Rows from block 4 of a small sound classifier, named by matrix and row number. Rows with one number belong to one channel. Each number is 128 + 24 x the weight over its row's rms, rounded and kept within 0 to 255. All counts start at 0.
After each channel's rows are labels from the 100 clips, of 14976, where the channel reaches its highest value: "strongest on" is what is common among them. Only what is clearly more common there than usual is listed. The data: acted Russian speech (Dusha).
# convs0: first 3x3 conv, stride 2 (model.blocks.4.convs.0.weight, 192x96x3x3, each kernel summed), inputs 0-95
# convs1: second 3x3 conv (model.blocks.4.convs.1.weight, 192x192x3x3, transposed, each kernel summed), outputs 0-95

convs0.117 [109 192 141 126 122 118 152 142 149 143  87  79 158  90 120  99 144 142 167 110 143 116 127 124 115 101 131 106 171 139 137 118 167 148 102 111 113 107 161 124 144  96 123 142 140 141 101 155 121 132 168 127 110 174 124 130 107 126 132 105 118 103 113 109 110 150 135 151 108 150 160 128 165 121 100  93  88 116 144 126  86  88 165  98 110  98 123 145 170  83 125 115 156 144 111 121]
convs1.117 [128 170 146 133 127 113 136 118 148 158 163 128  91 121  80 109 138 125 125 155 101 113 129 100 129 146 164 141 114 121 132 139 126 130 147 129 187 155 108 140 129 129 154 121 143  94 124 121 131 136 137 131  87 129 126 136 156 116 133  99 160  98  80 161 120 101 144 119 160 110 166 124 129  81 112 112 126 140  69 131 126 166 124 152 132 160 130 113 157 127 155 154 157 136 147 145]
strongest on: emotion: angry

convs0.69 [113 103 104 134 128 122 141 134 167 136  93 109 168 129 140 115 122 129 129 199 112 117 114 145 105 122 134 165  91 110 115 138 150 163 103 113 152  82 140 141 107  94 118  94  77 122 137  95 132 143 133 126 126 122 111 120 129  85 132 155 110  96 113 126 146  91  85 235 138 123 123 145 114 150 149 146 136 139 123 130 157 112 106 145 140 130  98 145 129 136 147 148 123 119 122 142]
convs1.69 [119 121 153 128 151 138 159 121 103 121 169 127 113 156 124 112 130 132  85 110 103 104 148 138 114 160 118 171  71 145 126 146 116 101 143  75  90  99 122 122 149 130 127 121 117 121 104  77 109 108  91 103 120 150 106 138 130  75 135 130  78 166  82 103 157  83 141  79  65  91 130 120 145 136 100 124 136 144 165 131 113 132 132 161 130 132 130 121 140 139  82 102 151 146 125 130]
strongest on: emotion: positive

convs0.82 [140 134 132 119 118 117 108 158 129 158  72 102 153 121 152 102 130 134 103 139 108 153 106 114  75 156 116  75 124 128 133 137 167 149  99 128 101 196 136 110 158  95  90 117 150 141 139 135 119  77 153 114 138 122 110 183 129 107  84 146  88 103 153 106 160 131 121 113 161 123 127 121 132 115 131 143 130  92 120 104 101 125 151 126 145  90 108 136 162 157 125 111 109 109 111 148]
convs1.82 [145 119 162  97 139 108 140 103 144 150 106 144 119 143 171 113  87 107 104 103 132 131  95 151  95  73 142 115 119 113 157 106 142 146 159 131 130 136 112 137 106 114 127 128 175 112 111 134 167 102 132 103 141 102 148  92 137 105  90  79 151 149 114 104 128 134 150 147 114  97 108 114 124 130 112 120 139 143  70 108 117 129 118 141  98 130 111 110 150 128 105 175  88 115 122 134]
strongest on: emotion: angry

convs0.14 [ 86 179 111 134 138 130 103 118 107  94 113 117 135  97  96  74 179 148 186  94 120 131 123 111  93 118 138 133 145 114 106 120 121 134 143 162 130 107 132 141 139 159 123 120 103 105 129 133 163 116 134 135 110 152 123 105 135 103 128 144 144 131 111  83 144 126 118 119 143  99 184 115 116  86 119 165  98 169 124 151 116 145 114 156 125 123 165 159 104 108 145 105 165 161 117 175]
convs1.14 [ 63 145 143 131 116 101 141 167 152 143 153 129 114 106 105 156 151 148 113 147 117 142 144  98 140 186 114 122 114 125 124 120 121 119 104 146 130 133 129  84 102 107  85  97 147 143 178  94  84 144 140 103 135 178 131  94 126 113 114 149 144 162 117 128 128 144 165 127 116  94 139 115 140 125 149 116 127 134 126 104  87  88  92 126 135 109 139 105 123  95 170 142 139 133 136 115]
strongest on: emotion: angry; emotion: positive

convs0.47 [102 113  91 122 139 128 113 128 150 142 104 113 133 114 152 140 109 101 113 168 140 129  99 122 133 152 132 186 151 121 114 104 108 127 111 113 144 135 158 134 117 162 120 129 133 119  91 146 150 147 146 120 141 112 127 124 136 129 142 136  57 135  51  80  92  90 126 167 164 152 164 147 112 141 137 123 167 125 117 171 157 143 128 124 116  87 118  89 110 100 159 130 123 107 123 164]
convs1.47 [140 151 115 105 115 137 124 150 159 146 128 153 134 161 144 144 121 147 105 146 134 115 138 105 153 152 170 112 157 128 115 157  99 104 127 122 104 154 139 106 114  57 114 114 128  99 162 151 123 125 114  82 160 117 153 119 110 147 129 183  71 159 145 165 172 133 115 132  84 144 141 124 126  95 126  93 100 118 110 165 163  96  91  98 105  80 120 136 127 121 148 104 100 153 139 130]
strongest on: emotion: positive

convs0.61 [146 118 171 136 112  48 169 111 149 113 104 103 156 117 120 121 176 113 104  91 132 146 162 124 134 134 144 114  88 120 167 126 149 133  98 129 124 105  99  98  91 115  85 117 124 136 162 101 140 117  88 147 150 148 145 110 127 140 174 137 138 136 137  72  88 118 103 105 135 139  85 105 130 128 101 116 124 124 115 149 145 141 127 146 129 105 107  92 141 146 159 105 126 130 148 159]
convs1.61 [117 164 164 111 157 108 172 140 141 113 135 133 153  95 170 179 124 108 105 124 143 120 144  77 153 122  65 137 104 141 118  97 146 160 162 109 119 127  97  89 134 139  82 109 133 139 143 108 112 114 107 134 124  83 111 111 150 157 120 128  98  86 126 143 112 149 156  97 134 123  85 132 135 105 150 123  97 117 116 149  79 139 155 155 161 151 124 149 166 166 130 131 114 157  96 119]
strongest on: emotion: positive

convs0.24 [107 122  96 159 123 144  94 124 132 143 108 115 108 109 149 126  91 132 123 169 178 100 118 123 124 107 100 116 187 104 136 135 144 164 118 126 147 125 125 121 105  96 144 142 137 159 131 123 102 163 129 129 136 147 146 124 110 159 120 137 126 150  92 126 166 109 142 112 191 125  80 117 104 129 110 106 133 165 129 113 162 143 137 110 154 148 126 138 107 167 107 131 203 110  91  83]
convs1.24 [174 109 128 141 118 145 147 133 117  89 124 129 125 177 101 100 125 114 143 128  90 136 113 111 108 115 136 128 123 172  96  86 128 134 188 131 110 152 108 140 147 143 103 112 132 114 128  74 109  95 122 227 117 125 117 108 116 140 130 142 129 167 114 104  97 107 109 123 117 113 114 181  93 108 142 123 113 115  86 112 140 115 119 141 138  83 163 162 117  98 152 136 115 147 154 115]
strongest on: emotion: angry

convs0.38 [123 142 129 137 151 181 160 209 123 131  93 101 161 127 166 143  96 137 173  95 148 140 119 133 117 172 119  87  91 107 106 123  98 138 133 117 109 129 103 123 122 132  96 140 166 170 128 106 123 111 142 139 124 151 151 153 155  93 176 144 112  96 131 110 118 102 129 149 122 115 131 125 154 123 164 117 112 128 129 134  94 114 155 131 110 138 115 140  98 120 134 153 109 122  96  73]
convs1.38 [151 135 112 139  99 149 125 144 142 133 118  96 132 161 123 105 128 142 155 115 113 142 176 112 115 136  87 116 148 110 124 100 123 102 202 101 130 165 172 154 116 147 129 140 191  99 120 101 165 116 107  87 126 129 152  79 185 167 143 118 138 121 123 125 103 135 135 130 133 129 196 110 162 140 132 180 137 121 147 133 122 127  99 172 135 117 136 129 126 129 127 153 143 106 160 122]
strongest on: emotion: angry

convs0.29 [134 150 129 107 120 123 111  95 121 139  95 149  94 150 129 122 175 133 100 112 141 169 173  80 123 138 151  61  96 118 136 110 164 130 152 128 111 138 133 109 132 119  74 128 117 136 141 112 105 103 125 127 144 141 142  91  63 132 176 170 122 129 114 120 111 141 159 113 122 135 112 137 109  91 130 172  97 112  97 145 160 153 127 113 117  96 104 132 132 149 148 116 124 166 160 121]
convs1.29 [139 147 149 104 113 148 100 111 140 114 170 118 166 135 104 102 104  82  82 108 132 103 130 148 126 138 137 137 118 117 129 154 123 131 129 106 150 145 128 113  82 142 114 157 142 117 140 127  93 124 150 134 121 163 154 125 121 120  90 160 142 112 105 134 103 150 131 146 130 109 119 104 134 112 170 129 117 125 121 133 132 126 114 184 114 170 138 148 167 167 113 161 122  66 133 160]
strongest on: emotion: angry

convs0.15 [147 121 150 112 135 142 149 158 157 113 109 116 125 139  89 116 125 126 132 119  98 103 116 137 164 111 148 135 116 137 100  88 110 159 171 130 122 103 118 157 131 177 101 153 137 124 125 135 118  95 117  67  99 135 155 124 143 150 106  73 151 122 150  93  94 170 108  74 116 115 123 124 100 184 140 155 130 117  85 109 133 124 116 114 123 161 100 104 124 123 106  95 136 162  95 124]
convs1.15 [171 132 184 118 145 138 136 141 140 121 169 131 147 147 134  99 124 132 128 110 118 168 133 131 142  94 128 120 148 143 152 113 128 103 138 120 140 158 131 122 122 145 128  98 152 162 147 152 128 118 156 148 128  91  81 177 103 170 133  71 141 145 103 130 119 112 152 114 144  91  73 136 185 144  94 156 169 146 151 142 122 120 111 146 147 131 150 137 142 101 105 141 160 139 104 123]
strongest on: emotion: positive

convs0.70 [154 111 109 134 119 133 142  55 162 179 146 136 143 116 108 154 127 121 111 137 130 114 120 124 116 145 109  97 150 137 129 139 126 125 136 140 118 161  91 136 109  85 146 121 110 138 113 118  76 121 119 133  99 137  76 110 103 122 113 183 117 142 115 123 214 154 127 133 153 134 111 131  98 139 125 143 109 155 126  92 178 109 147 100 111 142 133 101  97 151 134 160 131 108 130  92]
convs1.70 [136  94 106 148 134 119 158 126  87 148 140 126 129 130 144 103 137 130 124 116 159 140 107 164 134  97 132 140 135 194 143 117 126 124 138 125  94 129 116 136 152 124 147 160 127 106 103 123 148 131 105 143  68 142 141 105 107 144 159 125 101 106 119  97 124 115 112 111  91 112 148 132 126 120 179 114 127  97  97 123 128 111 144 123 148 106  89 120  92  91 172 118 113 116 111 152]
strongest on: emotion: positive; emotion: angry

convs0.64 [169 102 141 138 112 122 118 102 112 129 151  92 123 128 117 151 143 148 129  90 115 234 117  90  99 133 104 148 115 127 147 115  89 105 118 108 111 145 111 114  75 116 171 107  97 159 111 121 135 156 116 132 108 132 133 138 113 127 169 166 172 111 134 124 101  97 115 137 106 150 111 175 112 113  86 126 119 121 131 124 100 111 112 128 119 163 134 134 123 108 131 144 116 119 105  95]
convs1.64 [119  93 139 145  84 107 102 141 157  89 105 142 177 145 110 146 131 115 134 133  92 165 120 103 137 141  88 135  84 139  99 115  88 114 114 136 126 101 118 131 143 159 152 100 113 129  96 116  95 115 100 113 158 117 121 149 103 145 174  91 128 122 139  47 132 113 152 140 100 118 151 108 126 137 103 116 153 134 153 107 142  74 115  98 148 111 127 120 127 133 108 100 154 110 128  91]
strongest on: emotion: positive

convs0.28 [109 128 111 136 128  64 107 138 148 154  96 116 106 114 130  81 150 120 157 126 144 150 126 139 116 115  93 109 137 141 128 127 124 101  81  94 152 191 121 135 119 126  87 141 106  86 162 179 154 108 143 131  89 120 149 112 111 110 131 124 118 130 135 173 120  92 117  98 146 165 122 120 172  98 132 145 149  66 137 133 135 102 124 125 101 141 128 127 123 150 139 125 148 169 118 161]
convs1.28 [117 122 142 133 122 156 103 110 104 133 141 113 141  94  97 115 155 141 151 129 124 105 122 118  85 115 125 143 126 115 118 120  99 103  99 110 128 131 101 117 149 112 188 129 135 143 168  95 158 120 121  94 150 134 162  64  98 124 146 149 170 113 120 150  92 155 144  91 130 149 116 122  94 113  94 118 149 131 135 121  95 104 159  99 130 108 168 100 131  68 122 137 120 135 131  93]
strongest on: emotion: angry

convs0.131 [117 157 132 133 145 114 113 143 142  87 153 139 121  97 147 139 140  67 153 154 162 103 166  94 125 114 103 146  69 123 117  98 125 121 118 140 147 108 140 133  94 117 127 110 156 106 110 105 123 128 112 129 161 146 115 113 132  89 185 103 121 136 140 115 142  95 153 147  99 105 182 110 136 157 136  84 122 103 147 104 153 117 134 164 123 115 122  85 105 137 123 115 169 164  96  99]
convs1.131 [133 168 102 142 140 132 117 125 132 150 136 100 134 147 134 108  80 123  91 123 152 108 121 121 134 149 108 144 124 132  79 149 112 113 172 133 106  99 129 154 160 127 100 120 125 141 146 136 188 112 124 138 130 106 152 120 123 123 148  91 128 130  96 112 166  79 139 122 157 129 142  95 157 132 131 101 143  54 123 128 120 149 116 113 132 137 113 180 130 104 130 112  82 125 135 111]
strongest on: emotion: positive

convs0.119 [131 143 116 102 122 165 122  97 124 122 118 117 134 125 148 139 130 119 127 102 149  75 155 187 130 136 136 117 159 143 127 147 186 111 130 102 140 121 148 118 147 133 177 135 101 136  83 127 135 114 165 123 185 157 105 165  87  92 121 145 105 145 150  97 113 141 126 100 113 139 119 142 101 105 121  92  70 105  98 116 111 100 132 123 143 135 120 106 129 147 111 124  71 118  89 118]
convs1.119 [160 102 154 153  93 140 130 145  87 158 101 109  97 102 126 139 124 148 122 147  79 122 144  88 177  93  76 123 143 145 132 166 148 118 148 117 107 133 102  87 117 134 131  84 103 105  81 116 145 143 104 105 137 137 105 153 142 128 131  75 137 146 115 121 178 130 145 135 125  93 103 106 131 168 131  94 147 158 136 147 149  99 143 109  87 129  96 110 100 120 113 143 133 120 119 116]
strongest on: emotion: angry

convs0.144 [134 137 113 156 116 127 156 101 133 156 104 147 156 132 162 127 168  85 113 123 114 117  99  91 100 126 136  96  72 135 102  84 153 110 105  97 144 115 120 124 170 106 122 126 163 119 155 105 137  92 136 110 144 107 131 148 116 118 137  85 123 152 148 128 163 151 136  98 150 127 194 106 143 122 120 137 133 140 121 110 111 143 119 100 139 127 113  98 122  71 167 126 113 124 108  66]
convs1.144 [161 169  98 133 108 130 135  86 125  87 127 133  99 128 150 137 143 111 133 146 198 149 133 178 146 123 135 113 123 163 137 114 121 118 155 132 120 146 102 140 121 131 170 131  72 112 124  97 145  80 125  99 143 108  92 124 172 137 160 124 109  74 134 123 116 155  80 131 136  80 129 141 177 130 158 149 134 139 125 110 133 153 122  98 122  92 126 118  85 111 156 121 136 116 175 139]
strongest on: emotion: positive

convs0.91 [131 154 114 141 120 148 141 118 112 165 144 103  96 137  91 124 107 108 103 124 167 172 138 120 141 112 161 118 112 140  80 145 114 149 178 142  93 135 118 145 128 156 165 154 149 134 122 114 118 111 115 130 157 137 114 188 101 162 133 126  99 118 185 129 107 165 127 103 117 143  90 121 147 112 129  95  92 166 126 124 130  93 113 127 158 138  99  73  98 142 163 129 116 133  94 134]
convs1.91 [144  58 134 164 102 125 116 122 110 141 144 135 127 141 101 129 122 133  94  95 157 105 100  99 122 131 111 130 175 167 138 106 111 139  99 144 121  79 151 102 138 150 144 155 117 128 136  94 109 140 122 114 103 118 100 122  87 126 158 120  79 140 128  96 155 130 133 123  88  75 156 149  63 144 133 133 161 118 129 117 141 140 128 109 169 169 134 156 103 123 151 133  93 132 139  98]
strongest on: emotion: angry

convs0.164 [152 120 130 135 133 104 167 166 118 140 107 131 135 148 151 143 122 108 104 161 110 136 113 154 135 143 102 118 102 127 116 118 131 145 109 172 102 121 107 127 124 123 121 120 187 159 123 116 103 108  78 157 153  87  76 121 123 107  87 115 115 126 133 179 141 133 133 120 121 167 105  84 110 136  82 152 107 203 114 113 105 120 143 107 129 159 179 140 121 138 114 140 149 151 117 134]
convs1.164 [133  52 138  92 124 145 139 103 103 175 118 115 100 109 132 105 143  94  93 119 128 141 126 133  67 143 141  98 122  65 134 156 117 168  91 101 116 147 155 140 133 163 139 153 104  93  70 118 124  95 121 128 168 143 102 140 109  92 153 141 120 116 150  81 108 164  95 107 164 121 145 125 143 125 127  89 103  92 106 126 130 158  92  98 123 152 109 154 128  91 140 103 161 107 114 167]
strongest on: emotion: positive

convs0.63 [145 124 107 147 125 134 144 142 142 117  89 115 137  98 114 136 164 132 146 149 126 115 100 167 140  85 131  99  90 113 139 135 124  92 105 141  72  83 168 158 157 113 144  91 136 109 133 141 111 148 156 135  93 108 166 103  85 128 126 130 110 169 107 143 162 119 151 154  96 137 191 115 173 132 138 144  84 152 122 130 114 106 153 103 149  98 120 140 137  94 129 130 111 103 108 124]
convs1.63 [162 130  87 112 107 116 125 144 156 144 130 147 102 107 135  99 132 106 124 146 107 128 135 146 107 109  89 145  80  94  91 104 115 123 131 111 186 170 115  96 123 144 154 101 117 135 144 158 115 167 138  87 130 121 115 152  88 159 133 105 160 113 126 144  86 120  98 124 122 115  72 119 139 132 132  79  98 118 117 130 124 113 139 121 120 112 153 120 142 153  92 156 174 136 146 106]
strongest on: emotion: angry

convs0.151 [101 120 145 104 123 136 106 148 140 153 116 133 148 185 131 112 153 120 150 107  95  99 120 157 134 131  93 130 148 135 126 153 106 131  95  77 111 150 134 156 134 155 103 155 144 114  84 155 116 107 153  94 125 168 109 101 118 116 118  93  82 105  89 117 131 111 150 138 142 173 110 108 125 117 145 158 138 122  94 132  79  96 164 102 154 110 154 133 135 125 164  78 168 141 117 129]
convs1.151 [129 132 169  92 149 143 171 132 104 115  91 139 144  90 121  99 163 116  86 128 142 161 134 121 108 140 171  62 124 124 135 138 141 142 131  99 162 117 142 123  80 142 100 156 142  84 116 131 142 171 138  77 107 143 165 119 139 110 126 124 120 133  89 124 123 121 140 159 158 122 141  81 165 113 134 128 133 103  91 144 139 123 126 107 132 131 144  85 120 122  94  79 128 101 151 136]
strongest on: emotion: positive

convs0.56 [ 81 156 115 128 161 123 168 136 147 148 143 143 128 146 123 125 119 156 103 121 143 159 121 122  99 107 115 134  98 135 146 169 138 147 123 156 184 117 113 113 119 207  78 117  81 149 128 151 142  95  83 152  82 149 130 150 143 105 115 126 152 138 155 155 138 124 111 105 138 132 119 116  98 140  94 124 157 161 115 128 115 102 167 127  98 130 111 129 134 114  84 112 120 108 101 101]
convs1.56 [115 121  89  97 137 139 101 121 134 122 114  86 178 176 124 143 107 121 107 141 113  91 129 133 117 124 121  94 102 148  80 124 120 151 148 124 106 112 111 123 118 173  96 143 114 148  89 107 130 135 129  86  99 162 124 123 119 128 144 143 134  84 133  84 126  94 121 123  87 128 157 127 140  92 135 140 116 104 127 154 133 118 127 104 108 122 161 128 120 125 169 159 146 129 123 184]
strongest on: emotion: angry

convs0.183 [ 92 109 150 178 169 106 127 120 143 136  86 109  76 135 171 135 137 133 147 128 128 148 175 104 117 114 101 120 124 118 139 141 108 168 145 141 141 107 111 134 208 163 143 150 132 151 113 104 143 117 169 143  82 116 119 123  88 145 118 100 144 115 114 109 140 115 133  90 124 129 107  69 112 127 134 157 153 121 134 125 119 111 126 123  82 132 131 137  91 161  85 140 138 133 117 136]
convs1.183 [163 140 190 110 105 127 111 126 106 119 118 115 140 142 129 125 152 131 119 106 152 129 129 153 123 100 148 110 132 134 123 120 108 139 112 149 171 145 124 178 182 106 139 153 146 131  91 140 149 135 141 117 152  93 151 142 110 163 117 105 174 116 115 101  97 118 128 120 151 126 132 109 144 140 132 117 112 156 134 134 142 116 109 123 153 121 125 161 161 112  91 144 172 143 115 175]
strongest on: emotion: positive; emotion: angry

convs0.171 [118 123 139 117 117 134 125 147  97 165  94 108 151 171 109 119 154 126 108 128 112 119  76 170 187 138 128 139 127 120 106 151 128 113 101 153 161 111 184 113 140 134  76 129 111  90 111 165 138  90  96 129  91 134 134 165  70 108 138 147 126 140 120 123 134 161 111 117  98 160 110 157 111 149 110 129 132 131 103 139 141 136  94 113 141 129 110 156 125  95 149  81  99 115 150 110]
convs1.171 [ 90  99 161 125  83  91 162 118 114 129 119 120 107 114 113 130  89 102  72 116 132  81 135 143 107 146 146 146 139 119 124 100 124 104 120 132 130 156 140 126 132 168 151 141 113 110 107  91 122 126 131 144 150 135 102  84 128 180 137 152 141 118 140  97 114 112 127 164 162 100 116 138 139 142 112 100 122 134 131 124 117 116  90  87 138 130 154  60 118 143 180 105  95 138 135 130]
strongest on: emotion: angry

convs0.71 [120 129 151 150 128 158 112 120 140 100 102 110 147  73  63 116 101 113 120 163 112 141 129  91 134 124 146 137 131  75 165 134  88 108 147 140 150 180  80 151 129 111  95 127 110 101 124 136 115 128 125 152 125 126 146 110 103 146 141  86 161 111 179 147 157 110 148 146 117 151 109 141 136 141 112 151 102 113 110  98 111 152 124  99 129 115 134 106 150 152 157  87 123 134 111  79]
convs1.71 [129 121 158 117 119 106 138 115  92 143 147 116 128 145 103 139 152 140 132 157 101 113 122  96 126 104 127 146  89 157  92 127 102 104 152 165 157 106  87 144 126 109 130 158 156 131 115 100 145 158 132 121  96 127 134 124 167 108  92 143 138 114  89 123  98 101 132 130 134  86 108 108 141  90 133  81 120 183 100 120 132  94 122 108 115 109 147  96  98 117 112 105 166 111 114  99]
strongest on: emotion: positive

convs0.169 [172 105 187 171 130 133  96 117 133 108 147  87 129  92  89 107 118 114 129 107 144 152 129  80  94 116 125 134  95  97 148 131 151 131 129 118 107 165 130 129 118 139 141 115 136 131 122 173 101 132 116 129  99 141 185  96 125  87 112 131 156 132  96 124 126 150  86 143 117 150 154 134 168 123 104 139 142 155 167 136 112 152 104 167 103  94  97 140 118 170 109  99 134 114 122 125]
convs1.169 [125  86  91 126 148  97 133 101  93 132 137 112 124 122 158 157 127 123 117 158 150 149 184 135 169 128 147 154 118 122 103 144 106  92  80 119 153 113 106 152 136 124 156 113 151 121 149 147 117 129 126 105 129 127 120 120 136 132 122 148 149  80 109 125 144 127 125 111 127 132 135 130  90 113 162 196 154 153 108 103  56 111 142 137 164 137 179  80 141 153 108  85 123 128 119 109]
strongest on: emotion: positive

convs0.133 [108 127 167 133 137  91 174 151  96 143 140  95 139 115 152 160 130 122 171 120 133 144 107  59  99  86 146 144 151  97 105 150 137 127 107 139 145  96 146 107 151  74 115 121 126 144 142 135 125 124 103 169 102 138 174 174 120 117  84 160 127 109 149 100 139 128 116 123 194 122 163 133 156 132 119 125 132 116 125  94 148 123 127 105  95 103 123 134 122 116 142 133 132 116  99 108]
convs1.133 [124 180  65 160 117 126 134 124 211 155 117 129 130 112 134 110 125 116 124 115 123 164  86 129 141 143 146 139 129  83 104 116 126 136 141 149 140 131 146 125 170 134 160 140 123 149 138  88 102 143 107 115 132 119 144  97 162 129 108 123 129 134 152  84 128 129 137 116 102 166 154  91 149 113 106  86 110 153 121 142 135 113 114 140  76 130 118 144 124 108 162 123 156 177 132 109]
strongest on: emotion: angry

convs0.191 [108 117  86 118 101 177 117 141 127 115 148 140 141 134 126 145  68 118 115 155 151 120 129 142 111 144  95 113 132 157 182 118 133 125 131 110  91 170 143 113 135 122 164 156 103  95 140 128 122 143 179 150 110  97  73 114 151 109 128 133 120 132 160 112 207 149 165 129 138 142 101 153 101 139 132 129 129 119 140 111  96  94 125 123 104 134 124 107 107 155 133  90 131 111  99  95]
convs1.191 [198 131 133 102 113 117 139 100 107  97 138 100 113 119 131 154  85 116  81 153 174 143 125  96 135  83 121 108 138 111 176 121 140  91 133  99 138 155  91 155 149 108 173 114 137 147 118 124 123 101 105 144 146 175 149 153 142 119 108 114 103 118 102 164 150 153 113 156  76 127  98 134 151 148  99 124 103 144 113 132 165  98 132 124 132  81 135 112 106 112 106 151 103 121 108  83]
strongest on: emotion: angry

convs0.72 [105 131 121 160 132  94  95 137 127 125 112 141 137 160 133 117 114 143 167 111 115 149 154 113 121 133 120 111 124 131 121 134 119 155  95 148 155 129  79 153 175 125 129 105  99 140 115 100 132 108 147 155 118  92 103 125 125 107  98  55 104 189 122 120 155 165 121  77 167 131 168 119 114 168 126 165 139 104 129 156 143 138 119 120 110  93 130 164 113 114 159 127 106 121  86 148]
convs1.72 [115 162 142 202 120 176 105 125 106 105 100 179 159 118 160 118  78 118 141 145 120 122 121 122  57 131 102 168 129  89 128 108 122 100 133 159 174 159 165 145 117 146 155 149  70 145 142 132 150 106 124 145 114 109 128 164 133 155 116 128 137 159 128 108 120 145 130 129  96 182 116 169 190 106 135 112 107 126  83 129 120 106 154 133 144 144 123 126 115  94 104 122 149 151 135 151]
strongest on: emotion: positive

convs0.8 [131 129  75 109 128 165  96 154 117 137 172 162 131 126 120 105 100 110 106 120 133 105 141 141 144 125 128 145 157 136 147 111 121 107 116 117 130  99 140 131  81 111 132 104  90 145 173 110 133 123 166 103 152 122 115 128 183 115 105 180 139 161 146 113 138 113 148 151 129  99 131 127 115 106  95  92 127 119 130  99 133 122  60 109  99 144 152  97 198 112 121 158 108 127 136 125]
convs1.8 [134 116 120 101 103 108 131 166 151 119  93 119 166 100 113 128 128 135 111 140 140  91 140  51 177 117 125 118  75 136 106 130 160 113 128  89  77 129 147 151 102 131 114 119 102 141 152 107 163 153 141 119 119 131 122 114  77 123 149 121  99 175 179 135 139 159 103 126 130 153 130 126 125 166 137 119 157 123 157 143 133  85 140 142 137 144 118 136 144 164  98 121  78 104 140 124]
strongest on: emotion: positive

convs0.105 [165 123 153 117 128 124 131 105 156 142 126 130 170 121  90 152  99 105 140 116 151 130 114 140 137 151 145 135 122 128 122 148 138 129 104  78 105 117  94 109 175 103 114 160 167 120 144 120 127 116 135 126 121  66 104 123 136 134  87 168 114 118 198 124 112 127  82 109 137 141  94 132 110 179 166 153 126  71 118 109 118 146 129 124 122  94  83 120 131 109 120 158 116 103 108 132]
convs1.105 [130 148 156 157 127 120 128 134 120 114 143 164 116  67 117 141 160 112 112 110 158 135 147 180  86  76 137 113 166 121 154 121 108  96 143 117 131 111 113 143 138 117 112  93 126  93 115 107 159 166 101 100 121  77 134  83 137 121 105 124  85 128 163 114 142 129 102 153 124 120 144 124 129 138  97  89  95  82 135 132 159 121 132 105 127 106 117  95 137 115 121 139 137 156 124 130]
strongest on: emotion: positive

convs0.139 [127 102 171 119 133 113  97 112  89 122 138 145 110  99 140 123 132 123 110 128 110 155 132 105 126 123 136 111 138  99 147 130 149 102 137 117 102 128 113 121 154 118 144 114 110  96 112 145 127 136 100 102 166 129 146 148 105 142 153 112  80 135 142 177  82 186 138 111 127 135  99 149 121 155 141 116  82  71 109 135 130 138  88 159 149 149  79 109 172  86 146 129 126  82  92  99]
convs1.139 [158 131 108 115 113 130 123 148  80 123 133 136 104 143 151 147 105 154 117  81 124  93 115 144 120 117 139 118 107 108 125 107 114 155 112 158  95 126 142 107 103 122 101 100 125 145 124 117 116 172 120 139 133 124 115 150  81 153 157 155 144 130 163  89 137 104 125  74 162 130 103 157  89  99  85 126 115 131 126 119 131  98 136 114 124 108 117 136 167 141  75 159 128 150 106 106]
strongest on: emotion: positive

convs0.97 [115 117  91 127 151 114 134 145  78 123 117 156 113 189 158 132 130 151 123 137 122 153 114 153 152 125 147 118  70  87 116 118 113  90 136 117  91 126 129 122 128 124 184 114 108 153 106 129 161 120 116 152 109 116 192 157 136 163 139 181 104  98 139 126 153 116 145 116  99 122 111 138 122 113 133 106 133  91 113 133 157 120 152 131 139 164 121  80 160 101 133 152 118  98  97 111]
convs1.97 [160 143 148 144 115 102 129  98  94 125 146 109 150 131 103 137 121 104 113 118  89 145  88 179 162  81 122 156 137 132 155 121 150  73 123 126 126 135 127 115 111 128 143 131 137 146 156 142 110 137 114 138 101  86 126 126 150 143 122 110  84 143 158 145 127 126 159 134 118 103 174 113 148 135 116 119 144  85 106 156 142 139 103 131 148  97 164 108 137 136 143 168 151 119 136 124]
strongest on: emotion: positive

convs0.177 [131 130 212 114 129 171 144 140 117 140 109 122 115 144 153 128 143 104 122 113 106 109 107 175 119 131 107 107  63 111  91 142  90  97  78 108 127 131 123 111 119 114 101 125 132 145 156 144 148 103  91 137 126 133 153 125 124 167 138 142 139 112 130 127 115  88 134 113 134 196 112 107 106 126  98 139 123 100 113 139 131 160 172 124 163 158 116 134  96 108 152 114 134 130 131  90]
convs1.177 [139 111 119 140 145 109 146 152 137 167 134 154 107 125 139 147 159 131 173 129  99  95 162 179  72 162 132 135 147 105 117 116 116 114 107 109 143 121 124 127  87 137  84 112  89 143 113 126  95 126 129 101 113 111 100  84 144  93 128 145  98 146 105 121  75 159 112 131 124 101 152 134 113  97 154  92 155 116 145 119 111 109 103 120  89 136 150  96 179 146 117 164 125  81 178 148]
strongest on: emotion: angry